A small model that answers yes/no questions on an image's attributes, trained from scratch: 24-pixel images.
Rows from block 6 of the image encoder, named by matrix and row number. Rows with one number belong to one channel. Each number is 128 + 32 x the weight over the matrix's rms, rounded and kept within 0 to 255. All counts start at 0. Numbers have three digits each.
# convs0: first 3x3 conv (encoder.blocks.6.convs.0.weight, 64x64x3x3), inputs 0-6, a 3x3 kernel for each
# convs1: second 3x3 conv (encoder.blocks.6.convs.1.weight, 64x64x3x3, transposed), outputs 0-6, a 3x3 kernel for each
convs0.0:105093103089047128128128128069059097105069075128154113103107113114091100057078052128102128128153150095096089128128128142128128128128175035060104087082084106081068141148128158142169166128149
convs1.0:128164139152128156143153165152147128153128128128154160128128128099128173116139128128107144128111139077128109128062078081095128107088128146148166145158128152128114111098104115128128128116128
convs0.1:080103145128098111143112078089085064084089092088078108128105089080089108069128096090085096104128038087093046165128081103128097102141128104100089064081081087128108143128166128128143109099128
convs1.1:080068079086093106073096102094063111087093065066087093141128151147148128180151153128128164149128162156191176150128128128145147174112149161128148168172140149156154156175164145170178147152167
convs0.2:075128128098128108079077113093128093078095112086093128107049065109070087092086107079128090099091104106128091143148128141112128109087128102093128099108104095049092184113163115128167145128128
convs1.2:079068068092071098074085090099053066086051109089046094139157128145161195158154128128156128164168128156180169128128173160152152159176141107155103128106128169160128167140148116167147145162151
convs0.3:103096109115090128063083085083084078088087070093074096102086089091085100069094079090098115092115089087084101104128128128141097184115128128089074059072098128098110187128128128176158147128157
convs1.3:092064075105102081076072080078067054080090087064059115128128143166158128128140128141172160128163188160182184128115114101128128103116114161169171178168173174188188128128111128114115128128128
convs0.4:102074064095075099065070128069095083105090128084106128069095076050057040067018077128128128110095144083093097147141128128153115128106161104074076078091081128128106155194203163149192113141128
convs1.4:109081110102089106090048101112078086088089069082091078166142155164165159161163160157156147175159175177169168148144128128102128160128128183171184189181128166167194128103114128146107128146128
convs0.5:102128128079105075128091093075073093059088076102101097128052101098091067086106085084128113104106141075089080159160112146128128145128128068128094077075073091062051128174150159165168158180128
convs1.5:063060078076114089087116086128079082080088104128128110166128166179155128146173154149147169144128156170128149128128128128128128128128128201211198213165199189193202165101128140128128128116128
convs0.6:093065074076056056089094087079083088078107055113128056128128105116071128073068092151193181178156162128166142128184141146175166160146165128128090082077092065053098154191150191187166160213214
convs1.6:128128115145128128128152107167128128158128151128150128128152128128128144114115117128128114128128141128111128128093098095128093098097128170165157128169164171141128078097095084106112153094128
convs0.7:145128096104110090128128104090108097075090090092128094141128177083072108072070080096128107128111097099108104167151128155149160155143144113128128110109076076092128128107095113152149128165154
convs1.7:158145128128148128168148142128112148128128162128147159146168110128109139128128094114167128116128128081106100102097102107105107102100128168164176149200185128146183164128103128146150168167128
convs0.8:128116128128103103106149106149091144128128114146111099128128088128102113146153101100087108128087106110108105128114128128111080128110116113128099165175184170166177128143128128104128164128146
convs1.8:144128128096114109128094117128128174099128114111107110128128112157158128128158112115140107141128128128128128149104128117149128147184128091108099115128116102128128082115105103077054071089088
convs0.9:103098128089101109083064074112114107112097128105067076144103067160170083128149149128113087128128128128167143088128128104142105128099102097087083128167155128155182107112090106089098070086094
convs1.9:106111110128108099093128107083096113128099102080084113141128128111166150157147166148167128155180143151128128154155172161172154151183153128128128128161128128128128157128153146180128128144128
convs0.10:105111128114112076076084091100128128128077128058080054110104085128114151191180128128096104128128165157128152128103128160128145101128153085128128168178149168128157143128101104142128103128128
convs1.10:097109087128112094128089107128076097100108101103097073165148140128140115151128151128108128128154128168140139128146156148128156128155128128147128175140142140139128148141128128152148128112108
convs0.11:227217219222206205225210203252215255228225233192188249193186142167216179216190215142128163164157128144165149128128098128099091107114096171191172166201211198204190071088104095075101103091108
convs1.11:186199167216186193185196166183201221206228243223207247142128110128107092128112143060063036055039040057051039128163171140171128161164157000003000002005012005000000104113117076085098076076089
convs0.12:103116115128128115150128107128090128097128128128148149155184128141097099093104087128167165128128114099106099115128163159152099128128159128128090103105106128076095128128128173128128167141128
convs1.12:128139152128128128142179171128116156169128150180164128143150112128128110128103128128128142128111116083128128109115083098106128090128128128115128104128115128144145089094071128080113140128128
convs0.13:108082034128098063115107128067053073097080077128106100078094076066088055060108059084098140095102128105097103158128152144161147154155128054058056098101079079099078162151167128174150128146172
convs1.13:087080077074060079075110099108084128072070095100091096163145140141128128144128153168165161175128153159128140128128102128128128109128114175177183175172196200186199128128114142128149153128141
convs0.14:110092101081115064108085101105128104070090109128128057089080106108078086115128066087063128089107108106076105101128128128142141112158128108069080128128106097140128128128115128170109128128128
convs1.14:103054104079050077089098102111105087093069128128065091128128128151161147160171128146156148161159148178186161141142128153165128173159164128149104128153155163142128143177128115147159128149144
convs0.15:114094084128098059082070101128128105096099113085112076065083095110128092100094128128077092078084084112094088089103128128128098128108104111128113128128073148143143128128152128128115151128128
convs1.15:128112112102102092080086079073101128092093128099065089128128128140152174141152148150170144153176128181186146158128146146158128170186159128128128116128142154140128128156128145128128151128128
convs0.16:128144128153128149145112106208193176171152178128116128193128191165154165198177150178155142144164151164128128128143128114128128091103114175165201174220210178213196128110128128128090154147108
convs1.16:200200194204197169192156199196187195179199192195229208117128128128114128128101112101089084066108089081106063106113084128115159150151128042079076043051034060028047086093101097097128099085066
convs0.17:164166175128152128149179146128146116115128128140104128162147184147150162097151128146148153111128142108128128128128147128108128161150128197159178112128128096070076091128128128142158128144128
convs1.17:145142140148160128166160178177204188143151141177162178128128103101101107095107087128108128091112097084093082076086098092088099084103105128128128088128088086112111154128128160171128148128142
convs0.18:114152112110115143173164148105111086128142128150156103128152128097128128087111114128147116097113128101114107128151148128113128128128128102096107089096128073087128128128143154128140186128169
convs1.18:149157140151160155128128146159158128160166140114158182128113161128128111116103128128128141107079128104101128109098128109111099113077098142128128128128104128116128085086093128128150097128128
convs0.19:105090091128128109112115105088038069128083108107072112078114084098074063089106085080112088128128083087074097128158128128128144165106163090109111128095052089109102147142128128143086165128128
convs1.19:128128139128128128142146128128128112128128128155143128151128150113116148128128128160150128143128128128114128128128128128077128103088097169174147155147173140159152143110128162153144128152128
convs0.20:128091102156140109172181144128097088128109128116150157108101110128111142106085115128128128069128107074063078149128128128128102128111128094115099103084096080077082176153128146188162149128160
convs1.20:153128150149128142128164140167149140173157148128128149111128128128073098128128107102115152128128115128140102115128099101117093128081115140140128140143158128128155089045104073047099128093092
convs0.21:082106075114089097114128128087105046045103062109128107108128114104084128069092099096128128104090128111078128128128150154112147128102128108054088051092032050087080179128100128128155143192128
convs1.21:100101101128110128128128128128108098105128080128103111115145128115128128128158156164147157143146128145128128128144097151098099109112128199185167187200214211173187116114111146128128159154152
convs0.22:109096143128128099150147128093089099110166116128128112128098100105105115074116105128112101090128089128128057128145182092169128157128116107092097115111099105065081149144128110128128128180128
convs1.22:128152128142169128128153128104140128158155160152158174096114128117112088128128099117140111128101112128092106091111106095098094106090117140168158151143110128128128103128076103107128110128128
convs0.23:195191213152148179128128143205203195184128199086113105144176184167175153128226192151128155180186143176147187088110128076075106112057128187188186160183178193188168086128128128051066074102061
convs1.23:180179180194173199182201218172171198152198200208209217105111128128128116114091103089089087085088072105109085148148128149158152172154158048048043056040045023057010128128107108087140070062111
convs0.24:195178199192184201199198159162195128151195128170184190176216190184209214181140184157177164146157179142158153128128104128128151128128128173163158180173164147128190114089093092110087096148107
convs1.24:163163150140163143144128165185198178165185195174203171112128103102097083092070099080128089128106097094089080110128128097112128115149117072058083059079080076073074095071092067088073062099068
convs0.25:128128155156104128107114164128176182170149160150128128128159128174194147145178145128184128151128128165181168128146104093128103128091104158162182214217194189170207072128101058106053085102058
convs1.25:182197181189156193128152207195192195201214186156189164161128113128128128128140111079066102092100082070081116152151174140159145146196162064035066042035026047027068116152128112142146128128128
convs0.26:047098075057128107078085095084128038097073062088081072111097112087102098036071062116128128100128147128093128128166128128159128141143140116099072057075076045049041163128128153175128166185162
convs1.26:128103128128147161145147167117128092128128145161168116146162146128115128128128128128139148114152155128115097108128114090128082109110097191159184184202209128178179128110111163128109128128128
convs0.27:086093128099091103072109084128128097111078094070128080112110102128082111182145098081128128128099096167128113111128110141128090128095104128090097128128128196150113128128141128100154107142141
convs1.27:091109128115128128111094104128061103034099083093091072139141114128152128171148150154143144139128156171168180160148128142160194182177162110128108114155128148128128146178173128128141128128128
convs0.28:064079110110091102082085143128109128128099128100078075092128085094105128103128114100091128104068108113093100128128107128153105128163161128116098110128083128155128128145128128107128128128128
convs1.28:084128109077116095085076081090081087095080128085098093128128128128156128128152155128128093150160148173143151166128128155177141146111128128100106128112141187159158128128144095140149115128088
convs0.29:128106110098128128096153128088097115077106098128128128155114163099079067028046084104128128094098128128128141128103141103178141128154128128153158103128104093071098128099152157147184155163159
convs1.29:108128149128144147148164183099128128089128128157164163150128128128147147102109128117128128097150146101072067101083105107116105074094079149151144182155149159143176158093128194153169194148165
convs0.30:073094085081096111065098114073079039128093095104081074109090074080078056115072091106089107084051088067110078147099109128128177110089128112128083092098095108103104111080128089128109128068103
convs1.30:071078102099097098102106086128099109078039085083067078128128128115128128142147128147162141159160153147169173168128160155168167159149151151156128153147128145149165128145152128148148128161149
convs0.31:146146128108128128128115105104128096097108072096089093141148184141097144079170147128142128102115146099097114146143128128128128160168144128110148093105105087078083128128128128128149128128128
convs1.31:075104096128100072128128087098128069128128105145156128128128128143128128115128128159164128112114152128141128128091091093112094101110112174166208150172185171164192128099100152113139085128141
convs0.32:099100128128116128084074095144128141147143128098089128128030147157128103181170150073084104108128164156161143128128084151094170128093128128162143143175172168184189128141144094114128091078099
convs1.32:174128163128104144089099128128128148107098116088093128139146128161152147168163128110128103128166128157144128128154128146128144128160153059084095128113152085102103112128115115100108128082128
convs0.33:103076112109071093061091065128094078089067111077049101102098091102114096095099062091087105104085128092077105128128142128098101148128142093110078113098102097094103128128150128145166155141128
convs1.33:082096068095070128079128097082101068081083087084060101128128128128150144160128147169146155155162161179150145162164142108128160157150145162161176170149172171181128156188178175150172197174177
convs0.34:051078062066092101099104100104101086104086091081063106079114075084097107089110096063078095094128074091077077113096128107128128108097148115091128094096092098097128128128128156128146128096103
convs1.34:078071059089096082088074072084067072102098065077072044152128128147172143153128163162175128151164181170181161146128140128156153166174160128145162172159176174128165152144170128164164190128144
convs0.35:192143149161174116128165160191167199168185168128128128164155166196155191182194162169154128154166166148157215128098085128095128069128128162186164199169164201177197128097082083080056077109079
convs1.35:197173182179197164195197178160190193175178179176208193128128148104115128109106105128075088083076095060057080101140128114147128128149128058056045046055063054061035114115128112128112108111116
convs0.36:168175192165179192193179189174204170198186192173155164194247184195185190153188213128177156224170128163166159173107128128128128148128128152205226178150145185174208102114128090074115128101128
convs1.36:163180176172163148174128167204198192214196190199179198100103098082075111128094111082056073082057081054089091104128151128128128109108128032046036055010044055029053064106098076059069060087080
convs0.37:114101128110128090113079088149109128140128128128104107085073059128102099101128128099102114075076098114128102091097086109105111152105146147128128178142128158153171113128146108128128128114106
convs1.37:113112159128106128084077089128141147128105112089074112128106114144141160151139141128147128141128128143155151113128158128128106128168150109089101140128114146105128108128128086116110095057075
convs0.38:098128078108114128152165112098153128113098146128128128113128128128128096108087088128150146089098113063109101143168128128147155089128148066096097087074110108073097107081099128128128128128163
convs1.38:154128111148128128164128161146159128142128108167189155128151165128101128128128109128128128103128110114117113097111091082117100110128114114168154128164149144128145099092097128128128128128147
convs0.39:076091071085107111097081080050081096090104112088098065083094050073063093090057072115107128091100075081128128116128128128128128115128128113116067096055100069112073154167148154142149164128128
convs1.39:080114082067091113087091088085089073096097060082091094159153154157139145153162169140173153174171144157172152153150128106145161176158148195151201140179172168173149172140159143128149155163168
convs0.40:115100095109084095079111096077065061073075084128086102100085108100076091080078096128097098128128152128085128152128162159128197128172150104061128055065092073034072182128115161164128160158169
convs1.40:128128128154148128164128143128140114128128175128128162151128128128112128128128107128128156154142128128128128092103097128105128101128106151177152173157175128154200102095070116128103142150102
convs0.41:050064092050064079046096057093110088092110093103128106113107091098062115098093128078067097076077068083105072140151128108147128128128128097105071087096128106064079165104128097102155128162128
convs1.41:082085090097090128081098128070070059104107098095086089128128128163166162128156156128159160173186114178144128144170149128128155141128158128175155128149146164146159128151146150154166148160128
convs0.42:149128110128128104112128128128109128155128160057095095152066053171157128197156128128166128168147179128171170128100084100110070094097084173128101171128199182170174128128143156116079087102097
convs1.42:115115110145140151107086117097128103110128107109097128116128128128128113139112128142102128105128128128128109174153175176167147144175148109128105128128083108128128163154143156173199171152149
convs0.43:066072073100093128128064083111102097128084128128116064107084097072066077039090087080101084083094093076088067143128105128128128097128128106128052067092052095128074128102128128128155128128128
convs1.43:100090070128097128082103105095091091060091072088088100140157145169177175128128141128128158145166128154158144168128155155149147156144164162164154150155157128153170156150189128128141172128172
convs0.44:172114175145163142149187167128128149153165147175103128128143165128168128193201171114148128128128128174169128128112090128128067115128109128144128128150200140245214128109098084113095063083109
convs1.44:193192186180145159145144148190181204183191192168153154113116128098108088104128140090072096098093089128112128156128128128143128139164140069049025062042054079036050057105108074094060093068083
convs0.45:142182173194128198153170161163188224197174178168192148203110128172157153219197210151128115115128162146174128087098128107104096110113128170167155216192153183179167102144090084105128096107087
convs1.45:202219216174192207150181159214194250206243192184128183128108084128128128128117104087083078046067078082074095167128142128150167147181161037064023059045056047028045099141112042067048059044069
convs0.46:158198146128141128128128115128168149128112097128100128181113170176142186090128160105140151152177174107089128157152115128128128108128128128148128103128094074042128140128099144167128151151143
convs1.46:161128141152150163140204170189162167128196151182184201128128128098090128104066109115114106098082128073101094110099128141128104128128111094128111107128101089099080152152128128149114145115102
convs0.47:106074079128089060090078099084098035128100077128090105085064128108091128099084090108077107087071098103094094113128096128153128128095128086089105110128084113089081157146141140128188151128178
convs1.47:094070072083069049075072067089065058092084041104076102128128143128173155128150159128164181164185162186171149128128162128144161128156128171162147156197149148156153149154148155150145128142143
convs0.48:101128060128095060107114092069111075072044065102128081111088128128089128080072128098128128113128145114100114128144143114142128160128153061085077068059081055078050128140158128128182186111128
convs1.48:082102096116128128154128128105102098092128105140159114128111150155152128149128128128160128147151110109108147117074088102114115082128077201200210189222192196204214106128128170142148161128145
convs0.49:081099097114110085077104113024073054058089075095085109111104106076101101071056086086100111128156128100151128149128143128156128153195146055074067128084075089046063142153128146171166162156155
convs1.49:128128128152128109128128139143128110128108128151152128140128128162128141128128099146128154143128128099098128128109143128112128085086097200186173179185167178128188109107096128128128174151116
convs0.50:161197199201209208223189230195201193234239240219218208171169128192160128214191169143128128114170141161154140128128128115102110110110088164224211173177156197194200095112115128090111098089113
convs1.50:167191178176146206142202170208226214199189205192219178099075085076116128128128128110051091066065064092070092128117168103128151128152165014020034000035004022026007038108083000010054044035053
convs0.51:164194170177193230200182183194193189181234217202201197155163159192173169187165161187178128128146109156165154128128128128102070103050074215207174186168173183211209107095107079076103092085093
convs1.51:200198188145175196163158184232209229222219214167188159113103128096128103128106113085094069083063063087073083169153128149158160155161128059050026030049055057050060064086068021026029042061025
convs0.52:193198205196206211177191207210189218203209207201182227168193193210197185179207179150144128141182128164151160101128128109112096089091097175186199186149128206224206075128128062083071078075074
convs1.52:190173202188191212177183197211227204228244203200205210094128128075099088103104095032061057057029034057059069128148157171171169165192172000000029019000000001000000112115128069107103071076085
convs0.53:097085114099090128112075100083075093092085082104085079099075097078091128076102079108097128128110107095128112128128150159128128094151160107128128128083128155151150128110141128155101149093098
convs1.53:083089078088075084128103083073106078105082084104086094159148157163157143128156166145171128165150149146155166146143128103111128128128128184147186156170153214180150128128128128105128145128128
convs0.54:182173180190172191159159186200173170197170171193152145188157157151165198187200200141162168175143173181171128128142152156081128109128128175158165168178212218195200147144128066066082101072110
convs1.54:206200180192195176168203197173202210223243208209184200103128115097093110110112108110092061059061059096068087145113128150183144145151154017045019040012016016031021111095107109128102079077078
convs0.55:081092104114088112107088089107128102115089098091097085128095113112084055128128106058083040114109070128081058128101109128111161128128100110096090107077091128098068151114140128114165099128105
convs1.55:082080082100071078111109100092091071098064075090086088128128128148143148128148147189128161148153143128161145153128147158147166166151128143159154128128146148153140171168156171191195168172166
convs0.56:111103108109076086068054107128100084107113128128128154061106093101079128111115092083103110080103073088064055115128103128148128112183154113086060067079104104071112128128151128112162128159152
convs1.56:103093090093098087080099093072086097087105086094082128141156154143157128144128150145128128142163144189157153146147172151177144145128150156128144128145164161128159182158179173128160193156158
convs0.57:183172178191160182181171173209199198190205247172214189128149128204146128192154173128143112128128128141128147103104147094109128083151075169128173197166169178215212128163140098128090062098076
convs1.57:196175207175153168191128153208187209179207194182150158113100073128108082128139145068085061112109098104128098128157155156178151164191147031049024007000007030029040086076083022052043030041024
convs0.58:169203128166186164144156161217171223219214201144175168177147149204195177158167195154128128175157150154187145115150128144128107144111128211192168161189161200200197115154148109128094077107128
convs1.58:178184199216175200198182172199194226230198204199212229144128128128098080152128128099076037064076060095079072128113168163128128128159158029017026028023023040032001061117116083086113076045067
convs0.59:068128095107096128102082095088110100075068128103099098093105128079079077068128095107098100090090070103088052152140180128128146085111106109128085042085067056109070145128150151143155128128147
convs1.59:098086099087100107106098106075080078071080072095103090182183128140128148167128155128139141173128172155166148146188128143146153151162128128145140143128176128170128142128169159168170171128151
convs0.60:128106143148148100128128145102148166168144162177193189058051062078033064128070084128114105111078068080086093141141128128128128128096110128128084099115077141128157168146191146157145168148151
convs1.60:206196218152180190155146113196164213157158167151094128101112110128152128146190149089077066128128115150141160115144128139116128157128128015062044059035059080075116078102096016032037030045014
convs0.61:128128089109098088128094113063090128079091077091070103128148116075060097046058086128109128087115111101106081112128128141128128105144128095110079076056088053057084128161128128128158147128154
convs1.61:110103089098090072110103128100099096093112091086107102162128140144128128110128144166166147128149184155128166128128108148113145104128115159175167159167165143141151128128103128103162112168139
convs0.62:128116100087103115064066128128128159128128128080114099128128153161168140206165148151128128160128150176176152106153106128128115128112128154145147170153116157171174128128128105074086128081080
convs1.62:108141139096096102107104090104128109071128128103087109128139169108150141140128128128128128172128149128128128172110168178177174128145177098097128142116128142075108150160162163168147154142128
convs0.63:128109100128111096109090077128128102107089128099073079153155208107128128073063105145157128067128128103107142115141128175150109128128109112090111082065082058075088111128128128147140146151128
convs1.63:109145128139157159176181164165141140128157155178174152128128155128164149094128105128099155116097096089091128128103111097095095128090146190200195181180178143184186128099105128128128128128128