config = dict(
    encoder_arch='resnet',
    fusion_encoder_layers=6,
    fusion_encoder_head_dim=32,
    fusion_encoder_positions='rope',
    lr=0.0025,
    grad_clip=1.0,
)
Rows from block 3 of the fusion encoder, named by matrix and row number. Rows with one number belong to one neuron. Each number is 128 + 32 x the weight over the matrix's rms, rounded and kept within 0 to 255. All counts start at 0. Numbers have three digits each.
# fc1: MLP up (fusion_encoder.blocks.3.mlp.fc1.weight, 384x128), inputs 0-127
# fc2: MLP down (fusion_encoder.blocks.3.mlp.fc2.weight, 128x384, transposed), outputs 0-127
fc1.330:096128111143128128159128128128101162145130113133074086128116165115078119128106128128128128128170176075137117096154103128141180128113108128128143162128169075112141075168085128128164128128105145128182128170176155128131131134128158179193146183128128198095105114128115128128130128128126098106128095128094172121128128128128139080106130083171150087138068081128128128111139115133150167080128
fc1.331:070128068138133157070158128131072158128170128128128102128128120062082185077173139033099141162166170133128183059109128128124152072151074096128157167128160105128171128128128122085128151127106079136128121128128162177148128202128142114106192133128071128150159099114149161140192151134188069128177085128191167062101128112148179107118159128128153128162129128114182066144155128140169128105128
fc1.332:123128094109134134128165128136119176128170144191128048090110128135100128128128128131141112128140147098124141107136071176086167142128128069133128147070128087128146101159039128071150149181096098143191128128202156137161083136128126130128160193128103128156117145093134162128128138129126092090128126116128151082128112143191144034111157069203128128137084049094133127092104128092167140080124
fc1.333:128132115128128148096148128128101128128177128156123099098128142128083120128128104128128128152160145089128184128154159155142151089085128077139151128123128077102093111170082182115156178165128128128174145155177165128160103128149146128128181172103128135128128128112128128099128128150186083117128128167128145099100111128128128084097170093158130105128095072128128066104115104104178091077113
fc1.334:154128092140152143098128173118134138095182107128108128086128179085062102103170069088128137150177167054135204094152128142128128128081136111145162128128163054128107128173086194128169210150128128113181149158182128128142101128169169128165189177091076128112131117128128128084150142169210057128154157166128128078092100128174162084094194128163144128133077073128128070105135082128194128068136
fc1.335:128090125098128128167136128111125149088148141159128090128128128128117128095128085114100156160164128081128173128128128128088108128119117033128128120079128070125159153148032117087128131128080143146209169142229128137154077148169128128110148211108127128180113159113109128127128184148128076114128128080167117077128128166216128044097199100200128141128077040082128112086120125066182128049108
fc1.336:105106098106141128151168128129115172097170133181087037093128128128099128128105091125122128128128161086128152114128128128100151128131116065128128147083128073128178096160024128063162147184079113139210166128221147132158076141172128128128162218128104128186122125095126128141150168128137072097128121105156128071128128143203144019128169051222128126128128033087128119082128128128128130042112
fc1.337:100103128160155137128149128110096128088154128128098128128128152094114172092128091096101156128175147111170167123128108108145128093128098087095170128132172089128128128128122128128168174128128147128143128152139128109172128166153128128165168133128119171154118128122103173128165161128157048128128105126128168113100128102137146119103181128128151086187085116144161084128148128104161129128128
fc1.338:155129128133144133098146166128128128128162128155128101102128131128104134128158104096128128160136131093128179122148128145128128128096117061128128128128124074128110107154076179128152166160128128126180135141176147128172079128153133128128177178105077123128119128110146132120128128144128085102128133128142128128101128122170128092107177100170128128128085068105128128067128128095157128085107
fc1.339:128126103103131140117160131127128153128168128189090090088124150110103125128128112118131120130150146107128165111128077170108148110128128070128147136071128093130124116160090128091152144195101128143162128128170161128161077154128128128124172156128095128139128133096128142128128128131172078098149128128128137093122085128157134089128159105152146120141083085116149103128128128105154145099121
fc1.340:128141078100128128128159128142113197128155161191125048093113128114113128128112115088152108117154146128128187103137076174086170128128128062143146166066147089128137128160079136042128152188066078147163128102128150161128068173128128128128180128128094141142115124102149148128138128126173069103128128127128146099128099152168128065128162062175142117128128082069146100091102128091154128088098
fc2.330:119128145128136137183172132128133133067148139153092127136122166128122150133103115128128128125112149130128128128146109132151129136118131128111140128126174109148133118143128128128128128128125164128141128128137128110167139128146128139160128128128126128157085128088121118122128141128128126100118128146150138128125147128128128120128144131131119136157128115128121128128115128121128128137128
fc2.331:128094213103133145173121121128130051028099154077140209189146124128145112128096128127114151140088059135128138206128177106085070128128128110057124078169113146099092153092208128243110128123151223094072128192049090128191132133111128130128045057135162128129052174140089127098090148128128174134132128128076110210128176105066061214140154208069128149128117194128128119105128168040116051214128
fc2.332:128128128118128101100129128121128176113183128154128092128160113128116128128128128144128128128104128148128134128101090128128165169153128128167116128127103069128150180163086128109134104128085128128180112097180104128090128097116134128128128176160128074121135128128148111190112093128128119141128128128128102133128121143202138087090128086177106167128182077128089160128128085128085128128104
fc2.333:115149057164128128089141189156131164128168099141139092056146107128058194140191071128149099128173200128141128008130144136141182137115145107181128195136237097164128068194128128095128193113075109128142128149138181146085158128150128130173170141128079115147168048123128172128212101169128128128120148111168168080128128128142225105080128102149129126128123128128128128171150083181203183103177
fc2.334:112134060193140113107141191168118171133158078128128096078138159121043197122128075128133106128197227128124109000159128124156185128100128128181133209134255128152236023204128128111128189136076137099126128161114172101100176128181128149212178126082128128170166067130128171128222128175130082128128131115177196073128166035105209130063112128117147095138086128090133128172172081167200206111187
fc2.335:128128128099110087128130117128211128105142161128128128121128078219132128128128183208216062036107103158128128128092108121125128128161210128126067117182089085128146183128128133132129102096128153147128091120128116128100135040097126128128128128161126128134128103103128137140086063128071147128128204109076116128139164128192128128128141128128099134100181096137042211128103128121103133126128
fc2.336:176186152094128128071142128124202128128180128176128087069127116128108144206128195196215054045119128196128062128095128113116128128165187150148082116146068067128146174182090121118125080085103118128167128101128095128102134128128129089078101164190119081141127114128128123178082059169055142139128197081128109154148137166188134088099128128128080141099189084128128203138128105145074155128101
fc2.337:123128136128128113128146156164109130108129133143131135145113128131128128128128124128128128128154127123128128119137139128128125128128110144128128118128172128101128087140149136128128140128110128128113093128128149128156136128143128128128115106128120143128130128108134138127127128128130137128128128128113128111128170101092125141119101137101128128128101159084128124122122151105128153144174
fc2.338:118162077163128128102164180158145165128190098128128095040130126143055194143128128120156083099188204098134128012125114141139128152122147102172127196120239128158244085206136128096128172108128118126129059128132183136105149128157166111173179128128067113128144064091128189141214095172148087128100146128156174095080128128142220107077126107136136131152128125128105136162128077166206169113158
fc2.339:128138108128128128097128149120128161128147132120128109128166103128128128128149119145128108093147139128128105092119128100122169128142128128150111138149141128128176142160101152150128128086106125112168082110173128103128153128128128082125128171128116098136149113138127136167148110169128128155128138094121136129123128128166158099128128094172117128128128094095128128137136086128128128111128
fc2.340:128133117128149128128105093128128170158147128125128098084186141146130181128111128138155113098128167128128118096128091087152165128157128133164128143111128084188178128139089106101152128071097099158167128100170128158088128110111128079095144163152128128151147128133113068189128105128122093171128133076140100122170128149178126084128128091167128162128138084114128151173141103177128128105078